config.yaml
arch: "pvt"
model: "rotation predictor"
dataset: "regions of photos with short descriptions (Visual Genome)"
train_examples: 50862
image_size: 40
crop_scale_min: 0.7
horizontal_flip: true
translate: 0.12
norm: "layernorm"
norm_position: "pre"
hidden_act: "gelu_tanh"
mlp_ratio: 4
head_dim: 16
fused_qkv: false
qk_norm: false
parallel_block: false
dropout: 0.1
inner_norm: false
drop_path: 0.05
kv_group_size: 2
patch_size: [2, 2]
depths: [2, 4, 4]
widths: [80, 160, 320]
init: "xavier_uniform"
residual_init: "none"
optimizer: "soap"
beta2: 0.999
learning_rate: 0.0022
beta1: 0.9
shampoo_beta: 0.95
eps: 1e-08
precondition_frequency: 20
max_precond_dim: 1024
one_sided: true
adamw_lr_other_params: 0.00079
max_grad_norm: 1.0
max_steps: 22300
batch_size: 128
epochs: 56.1
lr_schedule: "cosine"
final_lr_fraction: 0
warmup_steps: 1110
weight_decay: 0.04
adamw_weight_decay_other_params: 0.05
Rows from block 2 of a small rotation predictor, named by matrix and row number. Rows with one number belong to one neuron. Each number is 128 + 32 x the weight over its row's rms, rounded and kept within 0 to 255. All counts start at 0. Numbers have three digits each. After the name is the row's rms in percent of the matrix's.
After each neuron's rows are labels from the 100 images, of 14976, where the neuron reaches its highest value: "responds to" is what is common among them; "patch colour" is the nearest of a few named colours to the mean colour under the peak. Only what is clearly more common there than usual is listed. The data: regions of photos with short descriptions (Visual Genome). In brackets: how many of the 100.
# fc1: MLP up (model.blocks.2.mlp.fc1.weight, 640x160), inputs 108-159
# fc2: MLP down (model.blocks.2.mlp.fc2.weight, 160x640, transposed), outputs 108-159

fc1.310 078:182203121139068138171142137169149104113129111123099140158155226156130110122147166150118108105111161093082139196195076148086126114181132188189101141157110173
fc2.310 087:098097178129123169126161094106113150029137133167096147138124110141121102123153136123106142118097119092060117063130134092113149149090113169174125144181104174
responds to: text has "sky" (33); text has "blue" (25)
patch colour: blue (37); black (31)

fc1.401 116:141120085112113150149078126126146121163224160149110134068096123162111118104150121153087101130182120113160127137114114161107126099146112171088167142140140103
fc2.401 109:111201183135147164082157113145122136115096140111144098104128114082156135091133129183128198178111203088066134094159116128193141150154120149145151125144185125
responds to: text has "red" (37)
patch colour: red (64)

fc1.488 114:167102130132147149101111178076109106160131086156119120073132145077168157136114140149111161189144071174140131175126126126119120143119159140133149068173107092
fc2.488 106:088088178093163128103143093071157146127143131161139188135129139162130129105165125169126124092118102134094127099128107081095137169208125109116138171163126118
responds to: text has "sky" (31); text has "blue" (29)
patch colour: blue (41)

fc1.361 102:097172177066110136135173081125198119124154077111096128096140239087106142094135153100128147130113154179113084121117138081092108142136097111126150090083139146
fc2.361 101:108080133144119174128203144145127141088098108107107057133145131114138116150132151188108154105098194126110123071146117088150126119120147101135120098174141189
responds to: text has "blue" (33)
patch colour: blue (56); cyan (28)

fc1.252 094:053101143095090152132139111090151072151200070152046137119148169135154130093129173065165131135090179137133109154164129112059107150136112131096152111120126179
fc2.252 095:128082170157143132105180140115122131117114076100138065130084085097135105136168154156137142119144140075062138090170119090119129105096096093172097062166128176
responds to: text has "sky" (49); text has "blue" (41)
patch colour: blue (44)

fc1.460 118:180128059168169076126145121109109087120052120093137098187172162114134117091150121094120120126175116184090139091054090073111122151153139101159094112117117132
fc2.460 111:137147178148134182153145141138147150142183129120110114077129117138113103129142148144139121162103158123124132202128135126149076116102108159172175068117131122
responds to: text has "red" (26)
patch colour: red (77)

fc1.536 092:216104106127165162114169146113099066148112115139164089171092105083149095127145157162100203151093162155121141137112166139108134144116174151157046093135129160
fc2.536 087:144095084206154120135190124123130158153148142124101127121114098137139122106091139213138175141132137131090189054138145133148107145072172098167073102155106149
responds to: text has "white" (35); text has "sky" (32)
patch colour: white (84)

fc1.396 076:152141128131111125131175129108088156125105123190095160130085151071121134129083161101084192148153145150086148188121078113106133134094103141163073150162145108
fc2.396 086:156111136102120147171185142149135104133155135083145124158119152141102098104135121070145086113148136154157133111143126131151164187149111141122174129129055168
responds to: text has "sky" (36); text has "blue" (33)
patch colour: grey (70)

fc1.199 111:133096122115162130149144094134107142118152150132148151172130152068124133103134201162109182154089175114107081202131120144115188095092152171147124116110112114
fc2.199 114:174142166103104088181142197171163102140163115047112118139113153164144121127108077046091102155158155160175168121140104153098184112153072081116089157055138155
responds to: text has "green" (26)
patch colour: green (28)

fc1.562 117:178084090144122170146126102175124121142144087155112105154111105100121105116129148127126130166037082105112148088149128135139140095112148120093046100128122126
fc2.562 105:148091109139194101154166111149101091120160094125179165130107154138107117136102092129144099109145144170118127103191155096173115058133173129106146107120124142
responds to: text has "green" (34)
patch colour: green (29)

fc1.620 089:127087108099098106107166140097123148104048168106082169150116075133104152118158146072081158163159186152089096133112140110156102131114137116152062126156164138
fc2.620 087:151091107104084120137124107155095082155171184132190091130131152085094100116122135118164098129146144164152105073126086111115164153121165063157131117190094147
responds to: text has "blue" (25)
patch colour: cyan (36); blue (30)

fc1.6 094:172170134121106151110117091178117187147165109101113098094100099064167146133137112184118137129111137149211110111103195171140108079182138125086163161191091139
fc2.6 101:113134187108137120086151129093160134138118151088178081094123112142125127134077183124168165159102119129093135120185085141150143107143126156151124136092164113
responds to: text has "red" (25)
patch colour: red (67)

fc1.78 118:097097076157118080124131117082111090130014152128168168197176143123123144118135157073168140124123110142089118114136135080115141180102112133149141104121115133
fc2.78 107:142166165128161106114145149132133144132154122094177125096125041150136113074079128146147157160130184141141141150170129112135106161103074154160176102126135088
responds to: text has "red" (26)
patch colour: red (70)

fc1.632 126:123172129108145133126129132169134113190138137122162116151188136153132136146139096100134113159157157111142105121195080171104113169144137117149228124098115168
fc2.632 118:117088160119143127141168148061114149090177109180128110107085117100128109151160121083093133139240090098117117128189100134137155154134123109137151116139145168
responds to: text has "sky" (27); text has "plane" (26)
patch colour: black (51)

fc1.628 095:144093099123110185075116096105111159158099054092083149186147118126131188155157096135180122121145112172099170116108077116150104100130124176158096144207132109
fc2.628 101:071067081149139108077128104099079182104131113161133123119123101141164119117110132173106130070132165066117090091109091125164154141129169124163147134200090124
responds to: text has "blue" (25)
patch colour: cyan (43); blue (27)

fc1.117 093:202150153121102171097108068194141192150142070077130112096103109072147162150127110202127104111094120112190107127093149168150091075156106138075142147170128159
fc2.117 090:104139175126150126059119156122156140138108139060183081094108100134129121142092182168156132153088146146100111119170114123145143126149117168127129140160152094
responds to: text has "red" (27)
patch colour: red (48)

fc1.533 090:100111111077088151132131132132194105044119134153084143143133189111177096115139112106149106140144143153141130135216137063075071144191124158144124104164091189
fc2.533 099:156069197162110119087177156087098139183106120113153056124081089105152110106168196200159157146134128098040111114155132151123154087086114119173099064156130186
responds to: text has "sky" (26)
patch colour: cyan (63); blue (27)

fc1.155 091:113098128095147143097116055131088179127192120069118130123121087086123117087124149188128116063090119140136126111076125154167137123153132163127140135167134121
fc2.155 094:125134113149136078086160129082112174144144072140118084111111084157136091153133158159161141183146156110117134100157095115146160150111133182169107085173131124
responds to: text has "red" (32)
patch colour: red (62)

fc1.250 121:141112204113138109072131153127105179171091195171080126097119110124149111133153151205108152092130091177118075160108134099127161159105122096137075151083178100
fc2.250 106:137099162115169112062142184095149102137108100115130068129075108114184134135142110162224155064128081124042057160179100172099138147123097094167123145198128182
responds to: text has "sky" (45); text has "blue" (28)
patch colour: cyan (47)

fc1.417 112:098111135132135078120144163144096081096118162110120090197096136137128099164125141100146174174133106098142186116150141137135148133090168135106095090088128207
fc2.417 097:138116144170158076157159138122072098140168150150097153150108073122161130137129105166181122146136127132097138135116137146121127164105068132147144051111098139
responds to: text has "yellow" (26)
patch colour: yellow (47); orange (39)

fc1.243 094:136202187136141150139112091137095095166106144164107123158146155094114186066126118142096125075188122142107084178155059087118138160158052141149089155116109107
fc2.243 092:151118204132150166138160123067158148131112082170131130144182109107107098110169146131110124194173158114117129098170106119139133094164113154105106160159173120
responds to: text has "blue" (27)
patch colour: blue (45)

fc1.75 085:175132122117120133089133119139113156177172099110160105088052082097150156125139134187123099136122118090149137160127154197169094089126096141069106148213120160
fc2.75 096:067122149164142167081164095095095174083124101101142094096103105088119085122132158177109150130146163114063131127157116134143130108152127126166113096198151123
responds to: text has "red" (33)
patch colour: red (67)

fc1.559 095:058140103132162136126084151107117086164067162109212161112135186205124113160095130082132140097164161110075120167155107095103136163107097178173145134114137148
fc2.559 103:139153185124161163134118169093138141134098139114184077035138141119136099154123155131128160109136134130114130159173103133155124101111126136153129106126152125
responds to: text has "red" (27)
patch colour: red (79)

fc1.518 083:156129134113109073144107167088155064092072142215160142171157169142126164148148112112099136155162104083102109127172119124054131188112141095114113067120132133
fc2.518 101:140169137151140108131134129065102124133113124086168067089105133127117118129136150212119152135178137122075079138143125136178140142141142187148115070134180151
responds to: text has "red" (36)
patch colour: red (61)

fc1.202 101:170093174105159153065090150076131114169133159133125158116115082087173171062148134187105161118150126146121149163119116143131122097140145165123082126222110115
fc2.202 095:076064130100147111121207159129203130094143101205137191121112170165163097137146068117137162143126135128077085065141109096094091197139094130130131130087147157
responds to: text has "sky" (28); text has "plane" (27)
patch colour: blue (35)

fc1.489 086:071127088119094114150117141124170092163202150122117102142150143141113060124185145193168181116088158099142097084156127191059121136167113100092157110144191156
fc2.489 091:122055076069136140174146100143070077101178160179174174123120172085140115124140132088114155154130138175159103115138122134172100140116086136121138180136157073
responds to: text has "sky" (26)
patch colour: blue (28)

fc1.436 103:067132104123073143105125103140137101114078120097107145137130106092126162147127101089149101134192141196162242120157079137112078102129156098129121139088137130
fc2.436 115:124095069148145049087095120079123120133108103169148113132148100115132144105149151162136141136147104135096127087133111100195189132123171091156107121190065132
responds to: text has "blue" (26)
patch colour: blue (32)

fc1.270 107:111144099144167081114168125083128131142047119135165153117157174133128139148102168094196118148135106121078100120152080077087145176111136090140113121106128130
fc2.270 108:178179174133153116108129138125169149136130117091167074128095149182146145096094140133156138170102187137097138148176127121134116114158097156144157060131190109
responds to: text has "red" (26)
patch colour: red (71)

fc1.387 105:076176147128114137145123151139138176103163134162116153045137160163124130118104120104148072122178155152148111112109085088104093123167117139132139182116116094
fc2.387 092:159119149139127128094157099165122164152105156054091097141116123146149136103133145137199142113111218160076133100129144156124139119146129115127119119123142129
responds to: text has "white" (34); text has "sky" (27)
patch colour: white (68)

fc1.282 095:157124125082152151077086142163108161164165120097197162052061051100132095154185150193140094115076109084192108144106169136123068096125113140104119212157129154
fc2.282 095:111146165187119147077147118112111149084151105039130074127125129073150124131102158213167110126135157113067118125178127101121140111099105112146072072147127134
responds to: text has "red" (32)
patch colour: red (67)

fc1.95 085:188148114155143114092131145155102156175110163119234146107061058129128136158117106149142110130160118114125132161089133153198130083147169149102098192160163072
fc2.95 101:134060167177137132097218110102086165140116136118152085130083107066121127100158171188111094142119156091086127091114152125127120125103109091095114073179130163
responds to: text has "sky" (35); text has "blue" (29)
patch colour: cyan (51); blue (31)

fc1.519 082:181151123148152154100140089144126157158206074106121071141087096048124133088147152173137093098111139145236142099132216157168109079129126130085136109172170116
fc2.519 093:110128165139115118073123117087192130107108125068178057070135129117132137147149181196148176142113143135100134131188080157099121078154145160132128097153149142
responds to: text has "red" (29)
patch colour: red (44)

fc1.479 092:163144152087112173105113118164132182124171108136100122051071065097136084135176150195107109153099144124196131133128171136129087083135143122110130175153127160
fc2.479 093:134158137103140138144162128138158197109144135067165083123155079131155138147125157150157187132092195133093134118183094099141104095167131171153138104132142116
responds to: text has "red" (37)
patch colour: red (72)

fc1.38 094:151144145157187101108124165150062122163179151142184155078129055169106147167101130198092128155146063110148085129086124124164107144117169100109158167123083087
fc2.38 100:157081197189108172098208115088097143149126113120167124147064097067132114136157149159146111118129146070069124076147134128155141088122086093190109093128149152
responds to: text has "sky" (27); text has "blue" (27)
patch colour: cyan (53); blue (35)

fc1.197 075:088120143132158103182130195153161095092094180178086147121205167181146092133125094102099130144161099095116127090159106104078174182131169122171148107065095077
fc2.197 095:096120147157145122044141089089136122121122084062172094087135113104129113117137149212137123118158152123053110126149072156134134134156142116133122064178141141
responds to: text has "red" (25)
patch colour: red (36)

fc1.551 084:094087141148144073171131119069141082095072153183114155169173188194110136125092125081119130137178134155074127158156098107113166181086125108134121107093119083
fc2.551 088:110146141124137132078149118091141145125104113065168084126146100119118126125102200199169153127126153120054103134161090119132130138162142112139117089165150115
responds to: text has "red" (33)
patch colour: red (75)

fc1.567 070:077190142097115088113100176187122149129151118091136129083155095152150179130164109162084141138170157149095146113146088069134166111111150132176161100175150151
fc2.567 076:099070129101111154116099144108175166127153102126106160075109165139092157151161124139108145139111127124104169130147126076144180130078161107089145103059125133
responds to: text has "sky" (28)
patch colour: blue (42)

fc1.584 103:151135076197127117125124072162139162190167136082118123153133113054159129097139112181100111102121095130125132114133110191150145059142121139148090140165133080
fc2.584 094:090127121149110132084129113075126162137119115069167105105100104105150098136115180156129137146109115043089109109148067149144138097115123101142096080150091117
responds to: text has "red" (26)
patch colour: red (39)

fc1.384 126:091162047113092093117118161108175135108149110166134093149118147123182097092129176106137112112173136128159133089157102168109130066113182123076148099124121117
fc2.384 111:158105101099104109121059147063167107098124197173154156113191104127100107102146232098100150123089114185138175115083105083119190113126144126162102138115173122
responds to: text has "blue" (27)
patch colour: blue (43)