config.yaml
dataset: "regions of photos with short descriptions (Visual Genome)"
translate: 0.12
parallel_block: false
dropout: 0.1
kv_group_size: 2
patch_size: [2, 2]
init: "xavier_uniform"
one_sided: true
epochs: 56.1
final_lr_fraction: 0
warmup_steps: 1110
Rows from block 4 of a small rotation predictor, named by matrix and row number. Rows with one number belong to one neuron. Each number is 128 + 32 x the weight over its row's rms, rounded and kept within 0 to 255. All counts start at 0. Numbers have three digits each.
Before each neuron's rows are labels from the 100 images, of 14976, where the neuron reaches its highest value: "top examples" is what is common among them. Only what is clearly more common there than usual is listed. The data: regions of photos with short descriptions (Visual Genome). In brackets: how many of the 100, against the usual share in percent.
# fc1: MLP up (model.blocks.4.mlp.fc1.weight, 640x160), inputs 0-159
# fc2: MLP down (model.blocks.4.mlp.fc2.weight, 160x640, transposed), outputs 0-159

top examples: text has "sky" (30 vs 1.8)
fc1.419:175128127194048146105152094103137104133079135176100072083102134116066135164127185170065156123140118154163145092105111131101112121102165128117156103179193147179171084128115083068115145215156118126110171085082142107170116151138140154129159135127145142115162169123122134119146150140152106161170117090122106172146111170132161126181165180124135140092171101153092104124143144109089101126121130140091208123074178137101163090058123136080132087138138156107107126076108145174151157098167176
fc2.419:089136196128102117096131134106154157146153092134109212106147109130158145120134124126184142133103079186157091153178112128157107136114174112147120163132115097068197030108196106144136125160156126129136146099153104159057153091142131143127100132078113141098146091132149155131133163129122113151118100165172098094100143038099129186109154061199127116073120165131115075127131111133157126118072157079139114130137166114180110121137177131099142175130160166162113127157156127098088053163106175

top examples: text has "grass" (27 vs 1.3); text has "green" (25 vs 4.3)
fc1.132:102149136134139127141092096121147085146175115077144156109113139109116118135131073175167102112126056154128107121095127109137029102118089157123099067152100074143115131148164141165132138130129156139117107161133134058114115123133176091101157067144112175086193114118166104117141152170241187121090175086175185195115121141127138152127127190109134141119116128166079152177075151131107144124142111109107137137110130154118149119095142064071170132107088171135192115092095094125127143161190115
fc2.132:071155110164217117134101136150087158175156139150210102144140129166159094176064160062103141108086135135122131098117155114151100121088107136156159122160140118132076156105096189155155197148108177135074149074115072118104148110162157137113103092161075139198183147094187128128159128136174182102107111105141115123177136124107145142132105123101092125105162110143149197102117176094100134138106129112163112107148181088159143132100150164119159124128133133093138174188096053174120159154153147

top examples: text has "sky" (37 vs 1.8); text has "blue" (35 vs 4.9)
fc1.572:126048064118152123154105135182176173098097080113136156154135106152124168094122098149118121154111199148172164112114132091139129167160068130143167148112126138080113191090134126079112154134155107087127103192110144206127121117089121115130157107169120106154092193040120106124088125114151144093152183093080037083093147133168089143129152125176143126098115153139139188094167130159128145119151097139085117153155128116146088143126141130107104103174134082203136115119143150108143128169074073
fc2.572:138132059088111139163119137117109130074091069137062147117174072066173161066128125112120192147132107097155145104142185136091146084182079149157125166127148076112117128136147115129083128105104159128070103187114141114167138145131146102205147181124126115168105057054161190118153188110142131123158145159119128063119139123113111096162117164159097163128137121162132115179145159156114143072089127140123123124114133150139077142192143090055118110162091114154138120118083136158123099178128173

top examples: text has "blue" (25 vs 4.9)
fc1.586:129087067095116097152124110158174165100125091082109107130112118125141152118112074102139075196119160108162152104125145182080165150147127121154151144150166137077165135062168136088113133134238153128110125102141063172150151136114141063140111082112138143194165140114136150162090125139069110164118072100111048084094187094126140135076118124123124122127142089117211143130174137202087141167150152108162174134120116113120100159182170153126128153108169090121126105158122151134126104170111110
fc2.586:130112104127100149107160162156136154058152117147135186146143111055201124104068112068133177138118088112116085133170129131153088092127076138121167110212158098161109131138113163182092124120178124091094113147091115121115135112093122132195176117159206131131146141140178167078119126135116092133075180130153110123078129089112114083115124152180111137121148081090100142110096141117076171134141128114135120134156099131177076144117157092147105082151152127140132185160071097208083106189100126

top examples: text has "blue" (29 vs 4.9)
fc1.604:134111126171090109140162138132126092142131131159100133156177171129096144151197119108128078111121118127131123131167096146152101036134138157124114077141112074093096108171102127180122099140170128155144118096125088112126181084111123083117117094133168152088162054106092150151125108208000051104133149139089139154128106109147134084136193127133119136115137131137116111182055186154156176099135176119115158153088109161130123181169138118151101126121135119075147166079148115123144136129109092
fc2.604:152068108138099106147148122150132119119131101102135122105184078076110140118057129150186161111089158153129138143173181154139130183134125177099090119087160166135138145150160165132111107066203127129123116168100143096152145170103114109177159124125144131163117100071074138112152120144102112125205140106125124075131141146081150161142190179100119131113088170105160154084126101144140189067174076059123075123123134101121097159242148139136135104115134128118113098141108097120110155143199073

top examples: text has "white" (28 vs 11.6); text has "sky" (27 vs 1.8); text has "blue" (25 vs 4.9)
fc1.17:124151141088090172119112148130121098151036095126121119096127201131100105154113107162097135194163158152135124058099105112158138146059131138150150185148147082103127149185153139087145134128109123160102110099091122139193100126113126128125143175161031138128079139148122135105137114057094174142117148133043112101169109156127126145166097119156102184141156157157158087095090138127127100147148176116063135106166151049080147059114129174130118158164139142120094112141163163106118130072095153
fc2.17:135104162114165138096152078124094176136172098083090137126144094132118127126151119128155121136138085124147069134128166139077117128115111145123126194146084132049126057088126159130173178134126194125124150103132099136088110110162135136152107056114131101104129044130184103161142161118164043097118136200187121133102126120133145127088098120123128137144090112146118153184124099138094183137188103144089119183104109171192076111109112117121152187233142143093110143175126128123104160144155165

top examples: text has "red" (25 vs 4.1)
fc1.242:147125114076053119099155145166119190113134085103097138083156064094129101144057110167114152111140152110155137087146147146172180120138157114150148145108168112118161172121124135116110116148150133114111118040110139145193145125139121151159122132118142122131162145150188088141086123087136112130159140106105088036138167111101091088164172102083121159139120143144148159169069197140090140132097101168168118186143134134138109081157097131152076096149157054094110158125188047098095165073132148
fc2.242:151156183089130119091086189135144099062110111149163144172137089079122121094160128105210171133167160095122045095139107112118180129146140092081186133125072118097189080119129148094205069105137153121117096155069145114125156097125126135155107085093169142030125120158161132154151153111139109139133092099134085124123091168126140118185166091126166111137126150127139135136126126095153170137130140097175140159109071110067126116140118078142077180113077098101104078129150095086104123149136109

top examples: text has "sky" (28 vs 1.8)
fc1.350:127068127141113134122168142143147161137073078091156172108144108165108105138098147113138109109121197129204146141133165120105138146161130143143203153109109143099160160149158137115103141140091138079119086148076099122084144108126123160114116128161151159154116216163108127137084176099105159099099121053126058114121175071152123083155139087156131110117100071126148169148146142152124146190123090138122163066185137081189065130153107103083165102180116115150131124153179225105132155138153130
fc2.350:135110136110058070163080174142148186089148125142109106132172152077186136136108124091110172142142082084114102113102128135127128083150095124175136142151128145090148104118195163172108154082113158155078127134159142134144121115083158161125113123131144078136160119060151148099152154180100139098170149138122142123198166117139180132118096085142091122094149147133125144107111203137038148087118130123094055076146138144097142136189182138066166131159142162136127099141130094056115079176135184

top examples: text has "blue" (25 vs 4.9)
fc1.441:153114158178134160106086142111099095176193146130121185096123147132147142083186142142154176087142131132149125107122143092147044074143094130123103073095068120111130114227135143152168113115058131132152148157180170079105153100144158144112152094121104153119150083106169140101179120137150127121116176148143136172135103160074094145157154159135116097163121151138087145166088074051122110103119136109109051166165167142151148132105147064098172135176109173161171106136144058115149123146144111
fc2.441:114098091161128129102135138157100172140176178114179164151078115153139078130063140097101149158180109126119136103130110053170160094083153093148138077200161115165075191167114150176103159156139193125137143100132081125143136124117109155170114122152177171145141136143201179096139111093155126101084128152142119145141130131165092065081169129112122094099184110098144115109143120073067147112154101152130119166142084114187146113130149127175151102139115151150212163164143052148088146127127108

top examples: text has "blue" (27 vs 4.9)
fc1.344:146165110074157173098108144157172161084136132136164127098115094140126114140050174126172149161080165105110157113067176093160172224101117088119130097126129163111095112088137185072190174097116162144107097133139150142093111148149149110085150127129108165156106176143094145122132124102202163164123129125143104078134141123118082128122107175119121079202159132115161220102172084123089075136055126102140123110110178108094133103099120124132150078144118168162157136157134132134118127145061122
fc2.344:137064101144138139087186134136097123114163147126090171118205117061079112114120114087148211081157101158138135106178152127121087145187101162137155118060153110148137095120176135151071115130137100175137130164139081104089143174136102129198149131104154100122115108087121141115131136140126128110142139084107154102110098181085132126134198204123116085112082115095158128116155086143121176091160115093143092093117120091131140128215161113159109111150129119153118127139106093200075210120156084

top examples: text has "grass" (41 vs 1.3); text has "green" (32 vs 4.3)
fc1.60:082186143161158190115125120096117092141116156127161104197093150124122128136129126141124109190062108119137114159122111141164118086167149100146080122149065102098093131095063172098129137069095141121157143121164101100119126066174108134096165140146098093080052193126150132177116134101185129102114126115104103119146097138162137137101130138175135141141112158083139127159250097035161148155128162082095153091125117105096163100117202119152135147123121150148090139133160157163159147078135114
fc2.60:116096155127100092152122212090139119131093148076151091096117058114126149092129228058147147130177157109131125102096098142128158143157180121122150086119072098074134127132169085165180116112116139185160108153111113111123190131115147099153137077080159111144131115115171097118145165128043119158163168132086084154153101155110148058143130098172164109150163162131140119135127124123126163175108176123123141172093096170091151135127120181111149124112139156153138088101134096043097176166173104

top examples: text has "green" (26 vs 4.3)
fc1.487:197064112139078131135174135129124092116117148168070163079137151154157118111220156138092126089154106090133098101146140108076136154097082160218118191129194175089133126147216073169119158109128116091137123118133124123181104133123160117134154109124196139095139131110179140117168113151184164158108116159144113148135129077064072169161109149116147106102118120131103107170079157130055110139140106106110112140140106128117097152087150130148169148055087123156171147094105134086103123142140146
fc2.487:139181192111078120064129195060092136156102144106138077092084155153147128130146173149137076149115151145113116122129085129161160125090077117148118125123143116128118130098176192171146105062109176163153160019082128130129154112096118144113127153113060076122187142113149082132172131151144097151117120134111126149134066094129096098115108091104136099134126107136131121202128177124086121129098125165098136167106123128165102137062195151132173101143127172076142142047119104106148104125124175

top examples: text has "plane" (29 vs 0.9)
fc1.180:157192112181134090107118153107097110079090178118132159159106136166096096090172088060095113083120159088108157106115119143153113186168116134151094117106113075185114140114051116142156127145162156178127175069078161091157105105091117088132101171103129169126100123123126126131081177155046131164202135115154146103137126171191092086105125111101136138131128168166151151164125114106077128104139142210154200147133098067135115159130106125133134147121125162113162116137119096173100174129110073
fc2.180:181072118094161129088139104152116090126103093132133131095125103103095141125174071124103178148170074137138140132121103159111127190133182111116197108139091153089116141162153142029113143156180189123162113113146133131071126074142097176111124158104113147120204128097149118130169114116129129118156156117116174045077161197124132189105122116103123159172090135158194132189128080123139123096117131124153150176124125113201194130151135081157152123128109115173121077148098149138136101107176107

top examples: text has "sky" (27 vs 1.8); text has "blue" (25 vs 4.9)
fc1.120:135135136096089069088147149152131162124145094125151173140109081126094119147057161134124165110134137094088158111191113126195207119146137106140144136094166090092104162163156069129097108130146172119184112084108114186180145117115113137177106171133161114121173136139165073156075110085076115135128167123081051108103128129063109080115177089086151165107146155105169135083125154147131079126138125091115121150124138115177103113192186138143071097110148113110135168152179072135086121085162135
fc2.120:105100135131133146132099163072130136139136131161071144134090083090103157103178150114135212114131150136107148139137159108117136112154125178077156165069116112098204076152184149147115068086151146132140062160144168137102092136121120124172123151103192102092117152167104091175147140096146162095180135117062117151076105194149173137187105180114157119083084167125112155149125085090151109175176120120103101138142152067076188113137169107144095092076158131138126092086144121095144146111173120

top examples: text has "red" (27 vs 4.1)
fc1.29:150146147160170128137076127150089121170152164155133072128166178123118120129204083090141123143117070186163085149095123113048073160093141150098141109141106151167158089134121172168165110142117122105128182158115157095087155146142166111071129123147134124128117107119110172098186143173129152113152094140135172209146098154152137158125094119169126074133155129118057129147136083097171131110117160122098122125151099173151144151078167116152212166141114181152137102121058188093161162159104074
fc2.29:129146151112116087105105187060157145132138085129169106139101150014175147070120157125121145120090157095088119086161135132090125104120100152091116124111089136119158087130114092109189063068130151097158082163120136076151126116113101096121112132068173187094139166153084069144127136108131211158171132117112131154149107179157162116153158101133141117126124171130188145155126101064096141173134083074095134092082142072103161103148148098178102150104148098160109088100097126086111117151151142

top examples: text has "blue" (30 vs 4.9)
fc1.243:111103141176079118116133165072091112181141159132093119142138137145109137118233117131093108067136104145111101101161103159117132030147129132134129120087137067152151069203092137174099106131120139136129115122176118110128153093093146070125137099144152153082168064068105107129141125188052104102089128132105152129146080113108144150129166130113146207165103135164056106147057171088150156098148151111108125181127149139145134147145150099124132160090100125095143158087126063133148098154162142
fc2.243:111058091143091139135167114139111156136179121111163176127147088114108081119037114119167178081132140131127164094121102122144127160171117113139149136086195168156104180143141173153093121101136119124095124145103131124163129160122109143181153126102122132120094097089083131103171126138109152104203132109098168104184091161085152121139205198106133102107130162076134118077109135118103136077190088108146113146116155052156143126215158152155145111147123128112130167185086058164076164128150113

top examples: text has "sky" (43 vs 1.8); text has "blue" (34 vs 4.9)
fc1.82:144230137165145114107114114154144118179143106140113134141134143121124175154109146108130099097142108157051112084136071146145144136092180117132036129164068096158118136139095174171157150076145175151090116140125171084116139160175135108144115199064167180088105103163132089166131148174100140138150109176147203153108104157176116148144103146060149157178149101116134085092147105117122097086161131145137139173126126127062166123124172158167142103070070124096119158163106119113156091114120123
fc2.82:152107140040089108186126111097125195111108121119090143120177146083113140075212154113145200185153128098115163128178163118101120076160107142112131182108176092097182125162154111100164109153147110143107111122171134105109125099087118141144060072127127148125126112150147157126179133111136111128197118135124161132157138106165118108159133092198122120124149139093091131108098189078117152058108145079096111088111094143099066114164157105089155112153146123120176095117161088158104044149145153

top examples: text has "blue" (37 vs 4.9)
fc1.226:110106092108133092135178100197114137106061099102107081136163104130095103171036100137139123135121140119150158115120150124134172189115119128135170194181170158123133152083153115116071089134162112102136110136076087141139117145146099135157115157141175119188098199174146119107115159099120127147131061123097083101083176112154144088095112077126129095099128126088136083110170119192137147139121125130140185108155091095152093152178105165169132128117185071135084164146129232121113151119096167
fc2.226:117093084201115139100106137171146197128138153089156151122097115145125119119038165090120152125110126141093166126129078076188152100106150112134165100168155119130127196141103225142116152126108162112059126107137091121160100094137153129142102108120149146158148167081173139111145096118144118067119129118156101142167112125149115029096156182072137082101167119090138152137143131087059166131164109142136139113131164137156130151159167150161154092122106183132208176176121112139075165132115100

top examples: text has "blue" (29 vs 4.9); text has "sky" (25 vs 1.8)
fc1.600:133128129192109087146131153045122081178114154143091119152130144134116133141236126084096101086182101136119091108108095184123093053111133124144146161130121098186143087172068082191098075154132130131150165166124078106130132101123124079136113143152136098123159113107120103127125126164046123073115123133113137156157092114132180177130146117167131172143143091154127047154067135105187161098143199118094126148128094164158079151157141147133160155093147098098132161154148107093151148131156152
fc2.600:144090118142059089121205152160099179113159187116085173097181120098092104087098094100171185072118136150204119091144154126156132131177130110114135125089184171119159122148165152155096148137128099162089146159125106146164117142118119169161183119090152086126129118110089131123137107186106106110166142085111144082140096200106159137139211216115096112115163136089167115086113123122165141074166081126147092139143105113153098146199155119124140138170128152146111150157097092162097170127138099

top examples: text has "sky" (34 vs 1.8); text has "blue" (29 vs 4.9)
fc1.444:130122125136132210032126132080091146100076089157061090079117124132110142150147159108097173117166141146216119115143150161092120167083156141111113155101153167152126122154129094130145155103153102142126091130084133161129094101121165160065114090120115117111086190147104142115103106158152137104147088095124104091141132210110113111143101175129131089131147128113096073146155125080122100103081128114095053082123167155119109117070159156099155136062139142171152115075119166042115116140105187
fc2.444:085087181139179075142116133142107056091115109187099128145132111168107125118129070121138141119150107130179087136119170082198138123096098148181161178175118125044140027156180121166176132140107139107118149125131119098076130158172116154149096105091056153099118126111100154148118100186156082082173186168185143119073158118145124218137167117149129136112108137119114103128109079136155158170141136121152134106120185166086151092150129160126143142106113118094102091140108110145093126114153148

top examples: text has "sky" (30 vs 1.8); text has "blue" (27 vs 4.9)
fc1.622:130142084068153156127132094218156148086095067140144099124140088124147137137036139144132144183090156135153148110141166131121162193109129132119131146158169174125107168091158117097140152146146109089094079124128191165123119152146142160125127130124129120161127237180174112139093144107205160163168128115131118111109172138176108116114082101123109058089156153105158134109185140190070092157134070150150144073146101169090131086119148140130100103144190120140094120147107174125122114140085118
fc2.622:154079087137078114135175139186119165101152148084106171122144100108141127093057100083167207083178139143140108141113158104129104137211100088130177133095181107101128153149187202121114143112106118163105135136136098094183102154146148156151177095134110133119100095111136137094146102159076112105164149125100128069141088160104139083122192202085120111122098111079134132068116089155131143101172090105135115153107184117194123105192147094153169131164153128121147158185116147132075129107135122

top examples: text has "red" (26 vs 4.1)
fc1.626:138143124157074121146115113113183128169135127114193102141163133088090133149179138166142084163096130087164127133171140084140133150116156127094099153148164085057176082232181100110132100179074153106137123148105116072137117089149177135100121104098088120123111157180099141149140102075212142086086153148166133098103089211141104132139129131138113109176114097068127118133124073110119173089117119077105115081117148116114169106164143084152073091113108156157172126105105090106157086116156106
fc2.626:106115157143124116159143153105103118108135135076095112047092138149160146116139065104138129141139073146103161140122159174131148093177185153110130086158108149132142083126150144100138118107187146153143104108091121151133056126124133150110120160116078152136150077101145115104142071156119127162181184089157102155097167043133111192107109126093116089105155157133140082144146122176135112113090075079119102129093122195125174140064158206133122123114135099079144139090173219150074101138101192